config = dict(
    dataset='acted Russian speech (Dusha)',
    arch='transformer',
    hidden_act='silu',
    bias='none',
    moe_every=2,
    subsampling=4,
    lr_schedule='cosine',
    final_lr_fraction=0.05,
)
Rows from block 3 of a small sound classifier, named by matrix and row number. Rows with one number within an expert belong to one neuron, the router's apart. Each number is 128 + 32 x the weight over its row's rms, rounded and kept within 0 to 255. All counts start at 0. Numbers have three digits each.
Before each expert's rows are labels from the 100 clips, of 14976, where the router gives the expert most weight on average: "loudest" is the band of the loudest frequency at the time of the peak. Only what is clearly more common there than usual is listed. The data: acted Russian speech (Dusha). In brackets: how many of the 100, against the usual share in percent.
# router: router (model.blocks.3.mlp.router.weight, 16x256), inputs 86-171
# up: expert up (model.blocks.3.mlp.up, 16x64x256), inputs 86-171
# down: expert down (model.blocks.3.mlp.down, 16x256x64, transposed), outputs 86-171

# expert 0
loudest: 500 to 1000 Hz (33 vs 8.9)
router.0:054114161165152122108094104088114142205099166106139141141085149119135088129147165152105176132136134105119105121154140166103114122061108062157112128086102134071126097086108104133146160090099123130155076133145138150091085123174129128085164094137149143064174141
up.0:126169104133162149109127102117118125109079107160114141116154095138130149134120087143168086122124144092106085149126120121073183212131090139052109141165146090165168129119110114129106183147152121155095149164173144121162174094079161060185122151097115151231138175
down.0:069136168126155190088138093151124123181158124108145123154128158087111149079118099086113117201181098121115098156157107159037137193116133159130163097150166090164148040135138164156097137101114068162106091109145105110120104113118167126110123168155113176163142123
up.1:156183121097126155125151093135121096166113088096122134104099145096134129139130111104093119184171156104151112103115105121083133179179103124103105129133147084143161158163140114134106144111149129150081075134163163098125049083069143128137120138166113154156103116
down.1:129164133099153119116148086135072127102096100144044122203142164127107051064134140078150100096054136117171187172105141103142156161082152115090129174104095113155122107132125103145162116133125166083107083121120112105106131112119130086057157106113095166162187107
up.2:165113152128100092117154132148137120109095139164114106173167091126099134135143146104142124104063157137094137138136103101175103124235182139138206158146115108171120155142134112129155094113138093121198174140048151123118115089178105080135125131149101116106120145
down.2:102179099137122088129090103134149134153132144081128176124139207115171143151095130147146150136183089146078144073126173134110180096146103077083120118066135109126146169122117134132083106130146118164138129104094103126114145117083131153140119124202124097157061071
up.3:179120128130124128085117185128103118128112168140118142096100171151110118108170162102083151074062144108074157115160113134103100118129164116174147178163065191145125121138126130176144098132161118167177165165104118117108170143150113128121145164152073060051090140
down.3:123122118132104130093101098149112102173148099121143091184117077132150144171109193148165142137156119200126132151129151188128123076180119090051090057161174104120161167137109109097145130130157104182121135141127072170102141096177162152154174130129083127083122102
up.4:148150117125166177153147118134124137151102100097149117137157091128081134144122095109168102148186111107143113179087135105118177149162095149082096071124154077161151151131124108068123198132116109087086120148168133105182101080172167099166110121142091159186159152
down.4:127140194130167114110149087122176114102114116140145123126117115120116112047119114040137102155091137114153129128169149124123142145070123159157152196141106128176152099135166147144134114116128128116140073152112129124121128096134091144118146070163128143097119109
up.5:150195120136120114141102103146123131170095110045171145160140159082113168109097075118080162231174153167138169190121087127137125078191126092139123117111142112154122152105168130148115110131122102169137088178133120112105092093106116074151102135178132137180129118
down.5:074104125106137115149157108145176124105145149117086086169066135094180060087170169094112103102137137151131151169110116063131137188075136177126142204117104135169078117193172141106111110132124091060065138121122149135184147147148130121126071101138101114152150090
up.6:160145132089135144111122100137146080128176153173058072109097113096166156197104142100160087055140146128118106083146163134126122217093134138095137167163050125075171107158096135175120127116137127102077119071140139121135107135098132125161162160076111082065102139
down.6:108160160107141067127152135168152113188040052096091132097152097121155139133103116108127183123119156120084167128071125089130097124156130121137110065117112132094135150142113110117195131120172145174161142097157099149080141137074141137144173132133160154081128074
up.7:136158118106164108114095099152106126144109103098127083137099141126150115150126099120104122089117185112115153122151171106115172236141153183061111173173075108080149105160078150129054109122123103144069106140207168129115104112037144087140165151105124095111127190
down.7:011151179105165119109163144105135129127091069117097102147131104108149086131101096111125101183109130119107145135123137136118105162056108090105101052117173133092134095112132137121144099108176071168115119103162138137114141150122149110129117083172141171138098142
up.8:195129100119090187079173139109101153106135122086118128073171175134133134136169136109099145111106161129111114151160111123106101157191062117159136098097112159120114113105097152208102091095140128122177138114122081097116166059171175116138114094156144113143105134
down.8:160139083154104167149077078167147048092167096129156138160171141106149142113187120144130150081085134104164132185154183125075105160119106126085104166135146028175191094118128145148070211092054127059084120105147131106119155118123129130105114128141153159146091119
up.9:151194118115182087124157126155159146164086071139121122136138113114096139109109085120132155160097148095113111146153074137058133178147169120090139191165141110154153149136123128052070099174171097137129114159134168101122122133132113090104147106143118160149158139
down.9:052162164079143099131185107114168124097125162112099130110148092129076097078075112135199105137164136096096130106162137192164138147138140148129111124150071101142123104112146138107197104200171129157096163093101126082159099125150204132159084149119111136112162112
up.10:192099123114146113127167132138125167162140140122132120152110137136116104138187157122155113141046170066136098106076153109063082189190176108137121143156107122113135118176109121113115104084145095131119139136114125142101169142099121115123144125137068154084108115
down.10:113193096125148106145092121170190163150097119157105104124138160127168115122130157107112069188158146149116135125121146184150107095157110096047140069112109145143142116163151104104128065132102170151098164183084135111166107130087146202159114119160131128107139148
up.11:140172112159146124108146139179101149161154112119157125119081155124111085127178088109125152095098155111102107123148191099081157207137203167148137205156088155122153136159097144129050097129145080160120088150139088103099132125073149085148181141121120147139113159
down.11:093177128097150120104150142141164171149138086187068113103151074095126123164081116145080086169166114202101140110129136142134162192170122128107159047128170164175181150102138148103140081138112091145126100129117092128106122125167138153134080095165098192075127124
up.12:173138120142122187116133111106111154137136092124157100124113112140061097114203117082154117110064166074129134122110139113063101185188159126162105114176104086129142138152110080106111102124177075112130140107104111102146202098150117096102115118123106166109116127
down.12:049174120127131129119136144154145107105113147191105152156144163112131112108116150117070061157157159159090095146159167219060100117106101112080139123100130090128170185134142126101179110137072116150099141177153149133130077103164192129088160127160162164128101122
up.13:151134132128107173103147150086127119110102122129107109104088130135114096126150143154182111103094158088076095106153145167135116167087132168146163133183060128137122090131075117124146098134181115109135108105120129103133145118132119116112133189125082151096167158
down.13:120109117111130156091095139153136104185113132125118112105151111062149166112120121124121160125153148137102099100141160134128172123072074084069047071138141142046163150101158139126101079105106122165096143105151138108101086136084094138130139130135077138124085101
up.14:122183119112083104117127087124074097134123173111106129036094147142170081132129142154104115119148154129135132151119131146123126145141130162086138176168077132119144064175158117162135124129125144167090107172199160140112046106089142123146148207131087092141110198
down.14:106068188120105144124139128138130170119093066078044111147097103129153151120100113140147125124107099128129118175116139107118113134103179164147174061138151073133162111120107106157114093119198076150151073061140153125134155185083139096146133134159075154149150084
up.15:175110155128098102118125121101135139135164160151098118094137149164140130125169146114094139065073167107114159110182130141114113129193112124141156155135090166102132112102128108218121087103180108146187178102141086106142174106120099142100133135145121030099079155
down.15:125123109125119191120077134213122118155092120160153112167114083103173127127126137148108155075121165088133113139110167196107141096097115110096069109106176127138107179113137125101125193133077161095128144084110107120112160105111133147106104108161119159173118146
up.16:140187144133131048125113147160138117151121110063170130116122133091079158073116063093082164192115135129108143180155106106146120081216180116150136161133154120168113150155158137090121096133144075140159037174129152103131081102112121083082097103166147165157115141
down.16:069183119114146122162163187103147166096179169136146140133144165128122070109148119154180084140127105104054167093164129162157127165137157160124114128174155140152122108122145104103117059111148110138051094102103134118148108123180123167099125107149098136110131057
up.17:163135121143122113072166104159136145165111113064114155124185174128063103113146099083109077134082148130095148099180123115108105176174133105170124134099132107143115191177048142080148119131119109123200082111110126121091152081184159149142141022128122158142062120
down.17:150201089107127136179126121082126148102140158129179154094149098136120130114099148160168045152129156156095132096100127167119100118140142092160082160162132082198139113107135136046169114152055087098089106124093089190129160158130142144125119138162129143103121137

# expert 10
loudest: 4000 to 8000 Hz (44 vs 7.8)
router.10:117145079113195131116124116192160150224125073092153119127103145142166140141204107129086121150089151130182120143161095121065132159156138101100116166154153111135099100153096101100102141093192146196117155188143084096117101105072083138112128088128155116068160127
up.0:137116127083147121095108088163145103209111141071137111104125220088139134147089127109055136139089143166121128114156148126084108147118115095147060131122122167128075132129122128095100149066118165173112145110165120118125125122093134108092182112117124074088076152
down.0:095105124143148140105154152135133160097150127113149141115133114146122131168157119137117184153080140128104151056173118112186146125197135070177111117093122218069108145130163091068202085097134107145119123134077108129147067144147144111111079181113115108104100142
up.1:175141137160120119109158122141085140143127135113100066103136141137124155158137085094114083137131161176117138107142048110094116141113097135113119105126176128181135247103141140128138175135110121152127125124117154123114073128163113127152199118139093123195146168
down.1:109168164165131128106138125134120115148124119152104161142131127111136103151115139137166159140091163118089165109098100058141177189148096066116131111146070118091100137146093117172208088150169122156114116142102137144103148137110084105175055107131145138111080030
up.2:120123087147064143108210114124114119060121165105150115160121169118134165123134138119105050154152155090123119144161107158119135171171084097142103120132106134171127129128090066068157180084097102102125124097099144149128130148235143111108112156159144133106180136
down.2:091125193157154124145061145109162157125111088149128155138094136155091122136165168156180121184161117125097110128151156140136140093119090130114121085186122156119144156131114161104167163152162080122098131106093090145169168163101142080105106156166096148138118103
up.3:132102152123120103084165101083145153158082143170139109125111127173090162119108133159109098080159164136125111105106118086165147171177125173137119139100119111054094106103084101085164182118083147086139171093169145139189172130143065167099153159121172084065156137
down.3:130142099150148144115079115141146121117147134179118095139169118134076095141106150134179130117148151140169139103171137105120164084168133108089101072099131162116113119164138158062093100147183135095097105143094085074134140134118114147081103095037146143145117186
up.4:188116113209065087171161111150099138139167129100141104152101130131105118109125172136170027168155112124113129153096122118076155122128145159134117106162153110150133222136116150047144201157084134106139109143140125119138125076141147157119192127141121147225141119
down.4:149147129154148129113161157146080125183139079131133099073160102119137131191160120161241155112198150114108102113111116124072101144102097133065100075144086115097136155085127096219073154120133116145125162158095152128134172142129117123148158136122104150115126096
up.5:128153154113097091099080122128097145121091154147097133083163078136145134135136098092162103107101165114071145126132055103156103123086071115082153140122128119140209119156160129205173172166144100129123144144151149144128149156127118098151165135187155145132079136
down.5:122145116121115170120140127154095162161018057040117145105067164106153096089078095138062090179088131162125112137179138122138109092083149133154136078143122160121097155141138180139125123136132128186171084180129178148118133123111107128102166131143137116097131120
up.6:171159133110109041103119098145119144133104177123149152119188107071132099135127104131192088123126154045042143158181117144116128179160098129141144165107101088136185094154091117179172172152154129082147156140089173133155217148129078081104116130157135168100100152
down.6:122149160138150078139164142120098202160112115097123153119102156148094132115105113073088117162111130074161142167115155133099120127112155138146123088155109125153143147122115148139084206143204148161160093138156161121142110155114104158091178110094116159144146124
up.7:150152120102175089073129097170138134129076169121140138103137153095117119117135103120148111126109170073071144155198125127148138153139159091169139187103079136127160101144111162082119090150152136111127142149128134116142232132092067086069119109120141117077130146
down.7:145116179177162068149102147099155157101122162123153137119093128173077133117135123142147084160112130114179142158120137153115147115085106122176111115139135129116113150146108148158135173134146136202142113134115165115112114143122070132076130096077121076130129094
up.8:175134131149136127112148075117116172054127161137110145173157111119107156147114114162147085074129109078088155191140129121171134209133099148157094125118121108179122092068115100152130214077134099097147115078087151148165162088131115115105130110131146139128133095
down.8:111121167203095070112131203113124123137106086141113147116099144170117118161138159099156185128097116129129136085079116098119111129188172098106138062131101171094084193155144101163143082143158141146164139157113067165102152139104078114105101114084094189111096118
up.9:156105089145123111097155112160102124161154153102146132180109149075143151127109145127115117100098120167136153177147145094138119185145127135182072136081119151146096121098120107075095172054132150124113142105114141107120144104118109114099141108122109099083091130
down.9:111108187173155076140159167152173140103134114149189170148128183164108138157109156145117123112107144117076170106082139149150131101174164103175133085142095155085088174108146128101159123116135071124156131122079128145131132146164091097102106149142086149099089122
up.10:144092140123137092091102088154138093192140123105110124129075218103162165140095128107086143105097125196140112135110130106141109124115145133161102105128155168108064143142152131123120169056108149166108139101170136118087068141089086113108154129139099095095090137
down.10:108117121161154124130176150122116098124134126140159143110154088147098110178132135142071160143066143107111186110125087162175138092236107068123106119086109163140111147097156138073179072126166096149166136115082106143146114114180138116125109158133079083100072126
up.11:138155143088133100070084095175132134155049128105095123158147122059106139172111086137107142055110175117093150194170106080152132196098129140131110158111126116181145082120155110187134124087172141142146148127152167143143158091099101084131150107152156103092089137
down.11:108096140145142112157183187088150173104103115117132151122106175143096117153089126095069138122092096138134180099152193131111119139172157119143103095090091194108078165160128145119138064124179109164173086111091128163113141168143136134103143129123113144097056139
up.12:155167128181088098160174115125103141099145131111101123167157069100110140127118126163148071146158125068099147156161106160083130198137103094110126183134115069185174197130103136106165188152098110085125131109066115130139155108206141115100098123156129172181127120
down.12:122156150146106088144139136070078170147115119104144140126096178121110135164114115093209119092201146156088119140106164148071185175075168155119078010172142120156122209132086139185079138127174122153137110102100120130120166160115110139088168111117164168181123129
up.13:170162078143156150140215124116119157054164147148118114142144143163109135086118117140132042170174116094115144113155170144080174193200121141119112166141108124142119157121076112073109152083098124116146124087079110131124151099195123154127120117105119115167161145
down.13:076110167182124123133135121136118132124145117173151130143094112121108127177140131142173180098178136123132161084092132117086133153138139109096093055096150111105136189119150132110151160144126107101093134083123050126171170202095060091132094100075131185156156137
up.14:159089123135143130142115097134117078165168129115126111114073174134172123150099144119082159133107082208172096103118157117122108123121138136158079102112145190099044143123123120073070155058107149154110143085199099097129095108127107161094154124107088090089096125
down.14:109119136160166162077131141140144102133139134145165122131169085148127141199148122134127218132113181108097141104132113130165101113255081080125123141099109134110116161121169130102186079137118096092109150118088099115119128104145102109085063207123123090092106136
up.15:164132144154145153119200138137151137049202121163102122177114092185129120137119098101184084117158085107138158102114159119088163145155139167105117187187096100111172158125105124126110136141113116122151131062091123135135090084179123176112095133113104164205148124
down.15:096159139147109118162112135135094144144125100181139116132084075098187140106138106135206158089205150137100073114036116155127151142146150184072125120128169074147147202112098062159147156108101137104111131100127109111154176076098138096157133120096144102190139090
up.16:192162105148097114172191089140121145063130120145118128142140111145125150099136132176156058149162139052079153130144077167090192180155125122116132155129122085162163143118098128087168190146112119101127139107065129146155187122187135119126114111130136165147150150
down.16:110144209162163119192149136112068113158146109156133088137072130129126139154136083116172129127168135121161102119090154115077148195121135170119123055149154107148153181149078077181060178164116117169152125129160133123138146146080107119120143091048147129198127104
up.17:162145133158117051077152114105117136119092159141096131137162108101110128097123107137164030122141125101074141167128123109129135175105111122119153131118117088147171201107132146192171185121120116136181143096133198162092087122153121128131140140171130179169126129
down.17:107138146141152105098113149106123147188116073093167160082102122160116150159112136095160144108143113142063123091080118109106146131141135108115127003122092142091105190144141129121079118127161088201182116119089094168132199115099131132115131089120113143163091151

# expert 1
loudest: 250 to 500 Hz (70 vs 19.7)
router.1:127156152063091114182114095146113156200192192139127117145110135144123104169109139160118130129175105137232086097115111152126076113104112161151140099098175166148110075093140139110096134101128172142110144131061135126159163149108145102143128135104145122118138117
up.9:156138092090117178101164130142120107152159130141075110090113089145132130143142153115190118150190124152112084129118157144128128138103108133084144161125154093097132078132130137097115088159161107146116136120137178129066020125248187123131132172134116093117122120
down.9:136081162153086055132127203163109156149073074079123129103103101135164166208107164074063164128047138151116094162112109088170140166128150125095120068149147144055122083121164153105142081102159124151094076090141151107134120109088092129118169150171113156095131077
up.10:159158107135128120111149141143175132204100088101097108037137115147111181147141121098127159147186166185059100122150150138124156137048053083111114167148104137065147066133140176088156141096136107138127090127179156078102149199085141146098137107148090081131083167
down.10:138107126181069119124118128138130126147132118148128090158183102151097188168150131100146147132127155191071120130109125140099153161120120132038092137199087142093113100119128077146140154127134128151136108127121139084147152143107150093189161134091152100168166158
up.11:166178111142103095053095152100117132144061060109112135108185149162077125096104147103120145132161140163072113131206139120138151131130057106208110133106104107130124071141164172093149128078131134083169144137124134117125200143039063141138146084138140083098124158
down.11:160132122173087157135151142142153126104159100127111099145154091092110127132166115114101108137092099150128166147159118191101124160061104156026128122139093071149122112110138076068186232179090141102111096126118106107124123173090185097116140189126132120170123114
up.12:148148119156075106110146115098174147103039057133089143164143158133130086102104145121138094166095111156096085116162105121156130142151118117185141114126128195156082153121146150112113119094078105108123145100171149157157157092151122179119161094156128114094123135
down.12:083122145102076154147112092166163082090134123140156064153136057105128081128118108123151144116152119146126103154170146202102126140090155168052106123149151121132131131151142098134144178148078099102108175146078167124137091123138204125112137160115140133151129126
up.13:159124137127108162142167133054170117095122105173093143123126162126180144133065111129109130167106118162106037074093154124189093112134095125124151168149156201158070166165161085119137097098089102141095088127144157126122080148232135157133120112155100128109155172
down.13:078126125126081128104064126175164154161123143124100089126104106110119118149090108132195094099165114141093181130123131155098094114156182165081146149154192153096127143124136107162155096142107096127096174089151172150138123102136169125127112114068117159130122128
up.14:144163116169056118106119138116155155081069044124145162142148178133114108131146152085123141144093104113130105143174139149121128199152085115154115108103123133195101179127147170152099100122145117109094120092095126158150173075113148131156130086157103141132108134
down.14:087106155153130154136126124096154064072121175105159090181126107138092120106138096102066124135074107146129132151116151194072121169080144140111130152178058091134094130167153118143105158196123104150155155113096163113128123119100173140118160165163126124186122181
up.15:162133157139105137128167150070168132093077061137136117091141164134172110141116126112099121125103105151110106090101154126175124140092083067190126141163140241184091147146164129137139158115103089110097070113109132143164123138179144161143130087151112141085120123
down.15:089168146108096127144066126159165090078116137159142133106149131109105103125111142076197097161157143099099097191121119100042112155160180167094135158117155106134174147147136077151155131164175123083077176133131135135097166106161125142128134153022109097112136138
up.16:161131132200081100104145137102183144104041059128116150159149164143114093110133145123149120204116092144109083131148128142166162148172107107178134109134134154155065156117115179109112093079134077082135135115170114114129165074144134159152178097152123097085137127
down.16:092155110111063160149113123133143096090155124121124105146149087111153120138142104099103136090118146148151159166143121188053098154110130170095091161175124105142135138143155097047121134181089087122129117090088168087144100119148197156138157146124134186169132115
up.17:153142111140066144109089151132117109114032079086081101135156179126124133129121163139099160181136111166080094170167084127103124152132119102137137097141128138148103148156116178106140073135113062142162133126186140124122134112072133152174182127156134093095128143
down.17:149135126130113136102143154140116117115148100115134110117138131091128183176147177124170158162150172121097144147105125140091123187115107159065107097193112103142157147098102127085131104139166120119126120084062165079103100102107138100142131173146101188143098077
up.18:143111117156130150083152159144172107158063103133074116078115102144124149142159170102148107172206120154118057126127127149121135095054082124136129155154142152087094072114137148109131087137124093173177084112192176098102037158166180121150163167151113071084143132
down.18:053069152143037107133078117171127133184132097087086089132139145122159178222083128115148143109112129186118127127121102100104115172157171159096112088147139134116108138127109116107100084103119152158122117077104201119116122101116119151126150131127136130108130099
up.19:142100107158137134104142116134101087160111155138103112071091092151110153150161147125159110129239124140144076125087130166093135091101092131089114160124149079101144063135098110117113108139153117138162125114154189118100062144187182103170148181123120087109144114
down.19:099127117155103095126125177122088144177122089097105132161095115162143181214111156145099210103105120172128075064098094088184163153134121105135117065135165150056128106101137124115100095084153128168147065123154150120170125082095088136117125089169109155052154101
up.20:130135114118177137130115144149143092179099122080099078059144118142123169168131111132114164136204162180075102086135122114114134092069083088097107144167119138064113105151155124072147135119126107170163072149188195079104069197080134131104149149114124088082157167
down.20:177146160168078123103127182185157131117112094140064128150147092129113180229138155132182120081133162162094143137140115126123124163150118135095131121144129190115111127106099132155082119101172175107116141058126150101156138119127172114115151130078144154123083106
up.21:164143112099158082111124126166141162193107147120109107092145115112112171166110115130173112115191189111046195151128179102124129146105086134088106145121109078066173057148044117101153134131156132162138131143136122119071150175068106071137118174117101091167054163
down.21:175127092144159153117127165092148119143113077150175133110129077138135150174109136111101144160082132200115128078121098079099164137064069133088081116138100176038131099152186129133129195083118136188123119109151105134079099144057131101134154114152142109118117121
up.22:134148099163122128109092167151143131166059131083091136117139134121109152129156126108135146164193130140090095162147106154095146150076086105133116169127117085080091048083125192107109089098158101152181155130198168101111140130078136152144126141109139056060115176
down.22:117178148156068139147129143105109105148174045149115100156149150143124140181127098133117196128123154154175086113118123155105163181152096109065116078132134147137150157136154133062066115127071121128152056057099115113110165130157157119148133135124148178148068113
up.23:157144108097124134066137131184123094129099108121027114120135116102150129144100157110179093149167133180114127153129134094115128151115130161104145139128127099096170073141132159116122058133144090130106144089142177132132036134159195136153139137132147079105114094
down.23:156091127126083108124135176158145138144121115087104111108111071069145182214122155065128150117101146158103100145098106082169106158143117114084132110159117129062131099125137152139101067123155111113111108068119184104114104131108093111158162170172137163119101130
up.24:170126142074169100103123168117113163159127136104116117113151176148171145140121094145089192126113147190055183118166144085122116145098098101147158133157111202126119114133175147092175172099131126141124135147095133128111168179023056136068082123130124101111065170
down.24:157180131148133213138141147128130114095125102135129123179146073127065163104175117084138079133174139126073147184074147158079136146163117068050128144145125085145141128124112107140171170167156154090134162099155102108164166132101122104094171099124140116177145138
up.25:146130123130177168144149151124131081163121136127090094048139103156140154144164112123118168154189111153115056069101095137114135097107103083088119131155164146105094119143191116071136142140142110133133103120136213087115054128177156105110118176098120111118189154
down.25:116111168162110072134148146122090153156116085114047095133164118130161145174105133056152156085099117104064076113108125093164154147180126125169128095147120137078132126112138161064140052107159098125143149091109105118172108112172104135056131117111115126123138121
up.26:135107147136117151111129129139142100157106152144125087097102094148112170133154095120157129123195145151125037095089141170098146096100142115068113161173132136102118093150127068132098121170141107140132075117196160114106044161187165096141152191108110108119173147
down.26:135066109139090097104091146152122160210084108128094133067128112158178111167107159118133179112109159187104118126131085083135144134114142154155126104097177186064127150119112136127114085106129123131110152151090171129119128143134152130144098111138141108028095067

# expert 6
loudest: 4000 to 8000 Hz (37 vs 7.8)
router.6:134201157141160092164129188133149113141121146182113133072143158078129164168138117084118113171164152102063193152196128156093142132145091221127120098107125116109176152115084111120128141113116115164182099109094107122089054133130092132154151138119162130105150085
up.0:152103168106162150129131148160135107134143086109170140206112115095135150179148088071111161116142164111161146127144078124170140124080116058117138116118091147177101094099161109072169211110157167174080051166087146116085122205159104063126141134138099143166135123
down.0:126145136112181091132108109158163123110148214131113079124138157158104108112161130169109087121144157149129132125117160071135143138167103160113141195136069117120137109138168116124143113082077133112093137161165111094166056101072167124173142130121162084124103158
up.1:174111107127150116114103120160158051157118114163141134131105109099127171132151099079094146151116191100161184128126106110113188171179102142106072166120049115114139119130171115101126087104086152177077064158200175122092038160155153033151141126108105081156125154
down.1:091138157138110079097122189186168103146100178113183090113131173155108170106155087134110176122107146147120106118173172116139103146130144121122131098160083148109081108139132135192105104083127111155143154150112128131149165115089135080188113175140147100110111188
up.2:154087129134153114111118136163121079139180126111120111156132089056110129180131153190125205151125144069112098129102146147129148111084157090136167084113118151139143189108119157066172094169093103130084106067148099142083182158086163147110116122177137118100157126
down.2:107078171114135075128131190143132131145173146128124083151140120173178162103133092099163130101170115131114120139107155129110131025098134138121175139099161115105098158122123137132145089150120178176148192163183129149125076198082142142175083087105147146130096087
up.3:154111163107173175125159165136150098109143156116118108131118173122178087154156072042116042159131141137189148092162100148136107153048109060133117140113106097137102107133140104106149169110122134147139041168061134100103081140191137119151127139128096075152100151
down.3:115132092140165029146147073168107135120121156119142081130128154100113144111127133121133107109077174141137191109155184098140147123158098137103128167117094147108084094150127101138125088094080152173133150128094127130168148095104153090147157085107166106115071125
up.4:156178110081138145098134118135121193134153079103118107127151077094100089150155149170175143141112134043086098184134135111129099111136143141118187118140121097152211179133088137130128130187167084118140160106121086107133162111080105134123103141167154198124142109
down.4:120171176151146208128148174100098165100131100207177163151145118168099128163177149126172099173134100116120074112122103162134126099098133154165133129136190098163149116099124146116149139149139127109167137104122138109097121155134140129101040174126112142151158099
up.5:184136145109164096079136094151086113128099237110082092115153152100168107181082086123133140096135127150152162137165200078115122178130148166179129119109086107136107111139122163112083129120095108117137119072150161127185116085095156151150169142141145055130111140
down.5:168101096170147162127150163145083125150158077133164181157094093095151136138140134117119191155086099129124121133091160109144158097109164139138149075103132180123098148128152147088081106110160125144146132093110128134110128158100071110144114108185113186102150108
up.6:118078092139119107138078149138174100116124157168105107113089165132117143086067172089119144143134117146108152108083165136131138107072110129154137185077156143105100170125098127111128063127047146123190149099190090141064123173095171111131147139137145095078151113
down.6:116057122146192155166085145155109182138167193129129148164123133149131159118109152142187152124162150075133111111125184067157103101192196088173143128122092155068082123080104099109132149129176171123132147115086125145138122149185064093124104130127113142100082168
up.7:136165100164099090124144135130143118087122090115088113127164075093142115155083169170176190137121093109065101156115155117095109150105150164128167113152133123068163199170119147139111094152113068114150181064137109150164120093091165195119129138156131116096148088
down.7:112127131104145185124182161120095152134146073108168165117128075112177154181126115122126156146151076137143062136083086171097158109104182113157113085105191118109146149093113154110130151169132102159147162096106110144087149157141163180149100121131143146117166093
up.8:168118168118166157094096164158146071108134131128117130138107148126119151170145086097123128143121172110157112083119133138192143142098162070108126161114099141181108152108158106099176156132121134186101002154085137098082123232149125063132112146089075121172125146
down.8:129167132116092012131117063152162139141157173133146096111119159162151125076106124183123168146123152113193125158162179074090111121148154216120192160115097170089131091135147126188103100084049140149117188156147142155151096109050164156178124100130155104118108106
up.9:150110142136108187078125092123126064113120220085107142044137189097139109144111156126124172199101130116168088149121171130111086120084097130200129085105124149124085159158100140095136096123096118187136110095141153125113124161099164143182152144138095038095107116
down.9:158080168162121047127188095146163171181146099151137114160128110154141161134135118101230114181146113128077140164093162112117134136159109123143139074113137152098130107130123118129113084094145117170125190067100139135098142135116132117133119128118088108141100067
up.10:131153124144122106120087120122124128111123118101104115090153076097144131116089168139162188134113109115087095156123149116101068119117114161142193124140117125075166195157080158131108088144110074110143177076165118154130141096094189151124131134145150122073127083
down.10:094125134128156193112144147117122151142142081119164118114127094146136134166157150124163135170155082105126065144090127140134155076085182108122138070096169098090155155119108112089171159193166101146159149123137143135062093174089145124121074154138114156159134079
up.11:206076164112173103115135106184150078145168158133152152197100108140110133145152099095122146131113196106178141138121125072152142164124107089104090118128062116153106086152207121119171135097114156166073040153155163107132104170153131070108158148118061111160074128
down.11:126118137152128034127059148130135102125139194157167134108161171167131137111138113151056189128084137156130188126174111117127139150123133165140168189160107145115092069116158124172079090051090126165126137168128107125143137114076152069145129111109143087093099173
up.12:225119121112211159116133137150122099128094158149125127169136174134138129131162065076083099117111165157154170084165147069147170155132140167149131181130068169167094053125168146118110131104110164117125075125175162115175113108182125081138138134115104090193102146
down.12:131142069146102079108120106150157037093143105097144131078104137112134176136111126163120157089088163173131133107121101117165148119169156157133163108161114125072110122138164137143129033091110164122145113119124133156157173090042113115163094116139162131071132149
up.13:153068146135140143127124161154134092134158147145136157116124170092139131142112108035124129182123148134157129100126073112136127124066104042179095112115166138111073106108168100099150122105148128201138094124043147120079067224150112114156147116146071042121100134
down.13:134115101133143041137136077143172127123115205140161125087156120115132161098109105118116057109125180129099188109175203125118135168179050158119146184120097129107116129134140148139156110096103138138106136121127098129170163087101148126154162127136150057127052144
up.14:153188130128147105115151165122120148083174088124085098144136056083124112134124150174174163139139100070073095180131116135102107129085157147109182109141152088137174188143082160119151105190128073114117175075100083120143176133086137157114109140159143187087153102
down.14:143096132120137155118137150095123172147145074145142149112139086139145085150143135101106118140150096090152113147097086178076111095076143084138107138098183110103143128118097108111171147200148124128177172110142122164077150193119177161138066127112132140112168096
up.15:138186111121093092124117128109120114087139080104112129078121074109144100089121153189157136145136104089084096192133122137145090104132143175147207111149152080098188180151091147131132110182154075116154200092125112133159154118101130143132128151140137164083130098
down.15:120113138102129199135167111102106166138114034147175129130147079152127141119148174118152123168127089116163094137085026164102121137092138110127110079092171131151132140110091107082122178180172125120174133112109138136072136177120140160131065120143086177132200090
up.16:139226110114121101103139132102109172085121072129117110115165074103124109094109133146168140110144102088058136167150133151111109124143130190115181160148136107139181179176062149145121134191159057105150209095115126135160125082138135154136141131155136159113122115
down.16:124116124116181213133168134068134164138116044141129161141148073142125108136164157121110110180112086107150097130097064148128116116087147089172115110106181138107145104099108140085141170169150110132181124109109121144062118174127129170128085142147132177114185088
up.17:131047103143091155143125135143193025119133152169083166106132193090139156107058146080123119150128118149167139098066145156054135126124122123167071086093123120078111129112164112114127079125098147182146119078165160120094118186144156137144139113134080066104124109
down.17:157149133122144065119114126197163158162097134118085140122152183143123154134080096079160118110155108144101152118133171088052148177142126148094138147135071174143120153142096122134154109163156122169108170098110119096169160095102110079150139109115135055165077150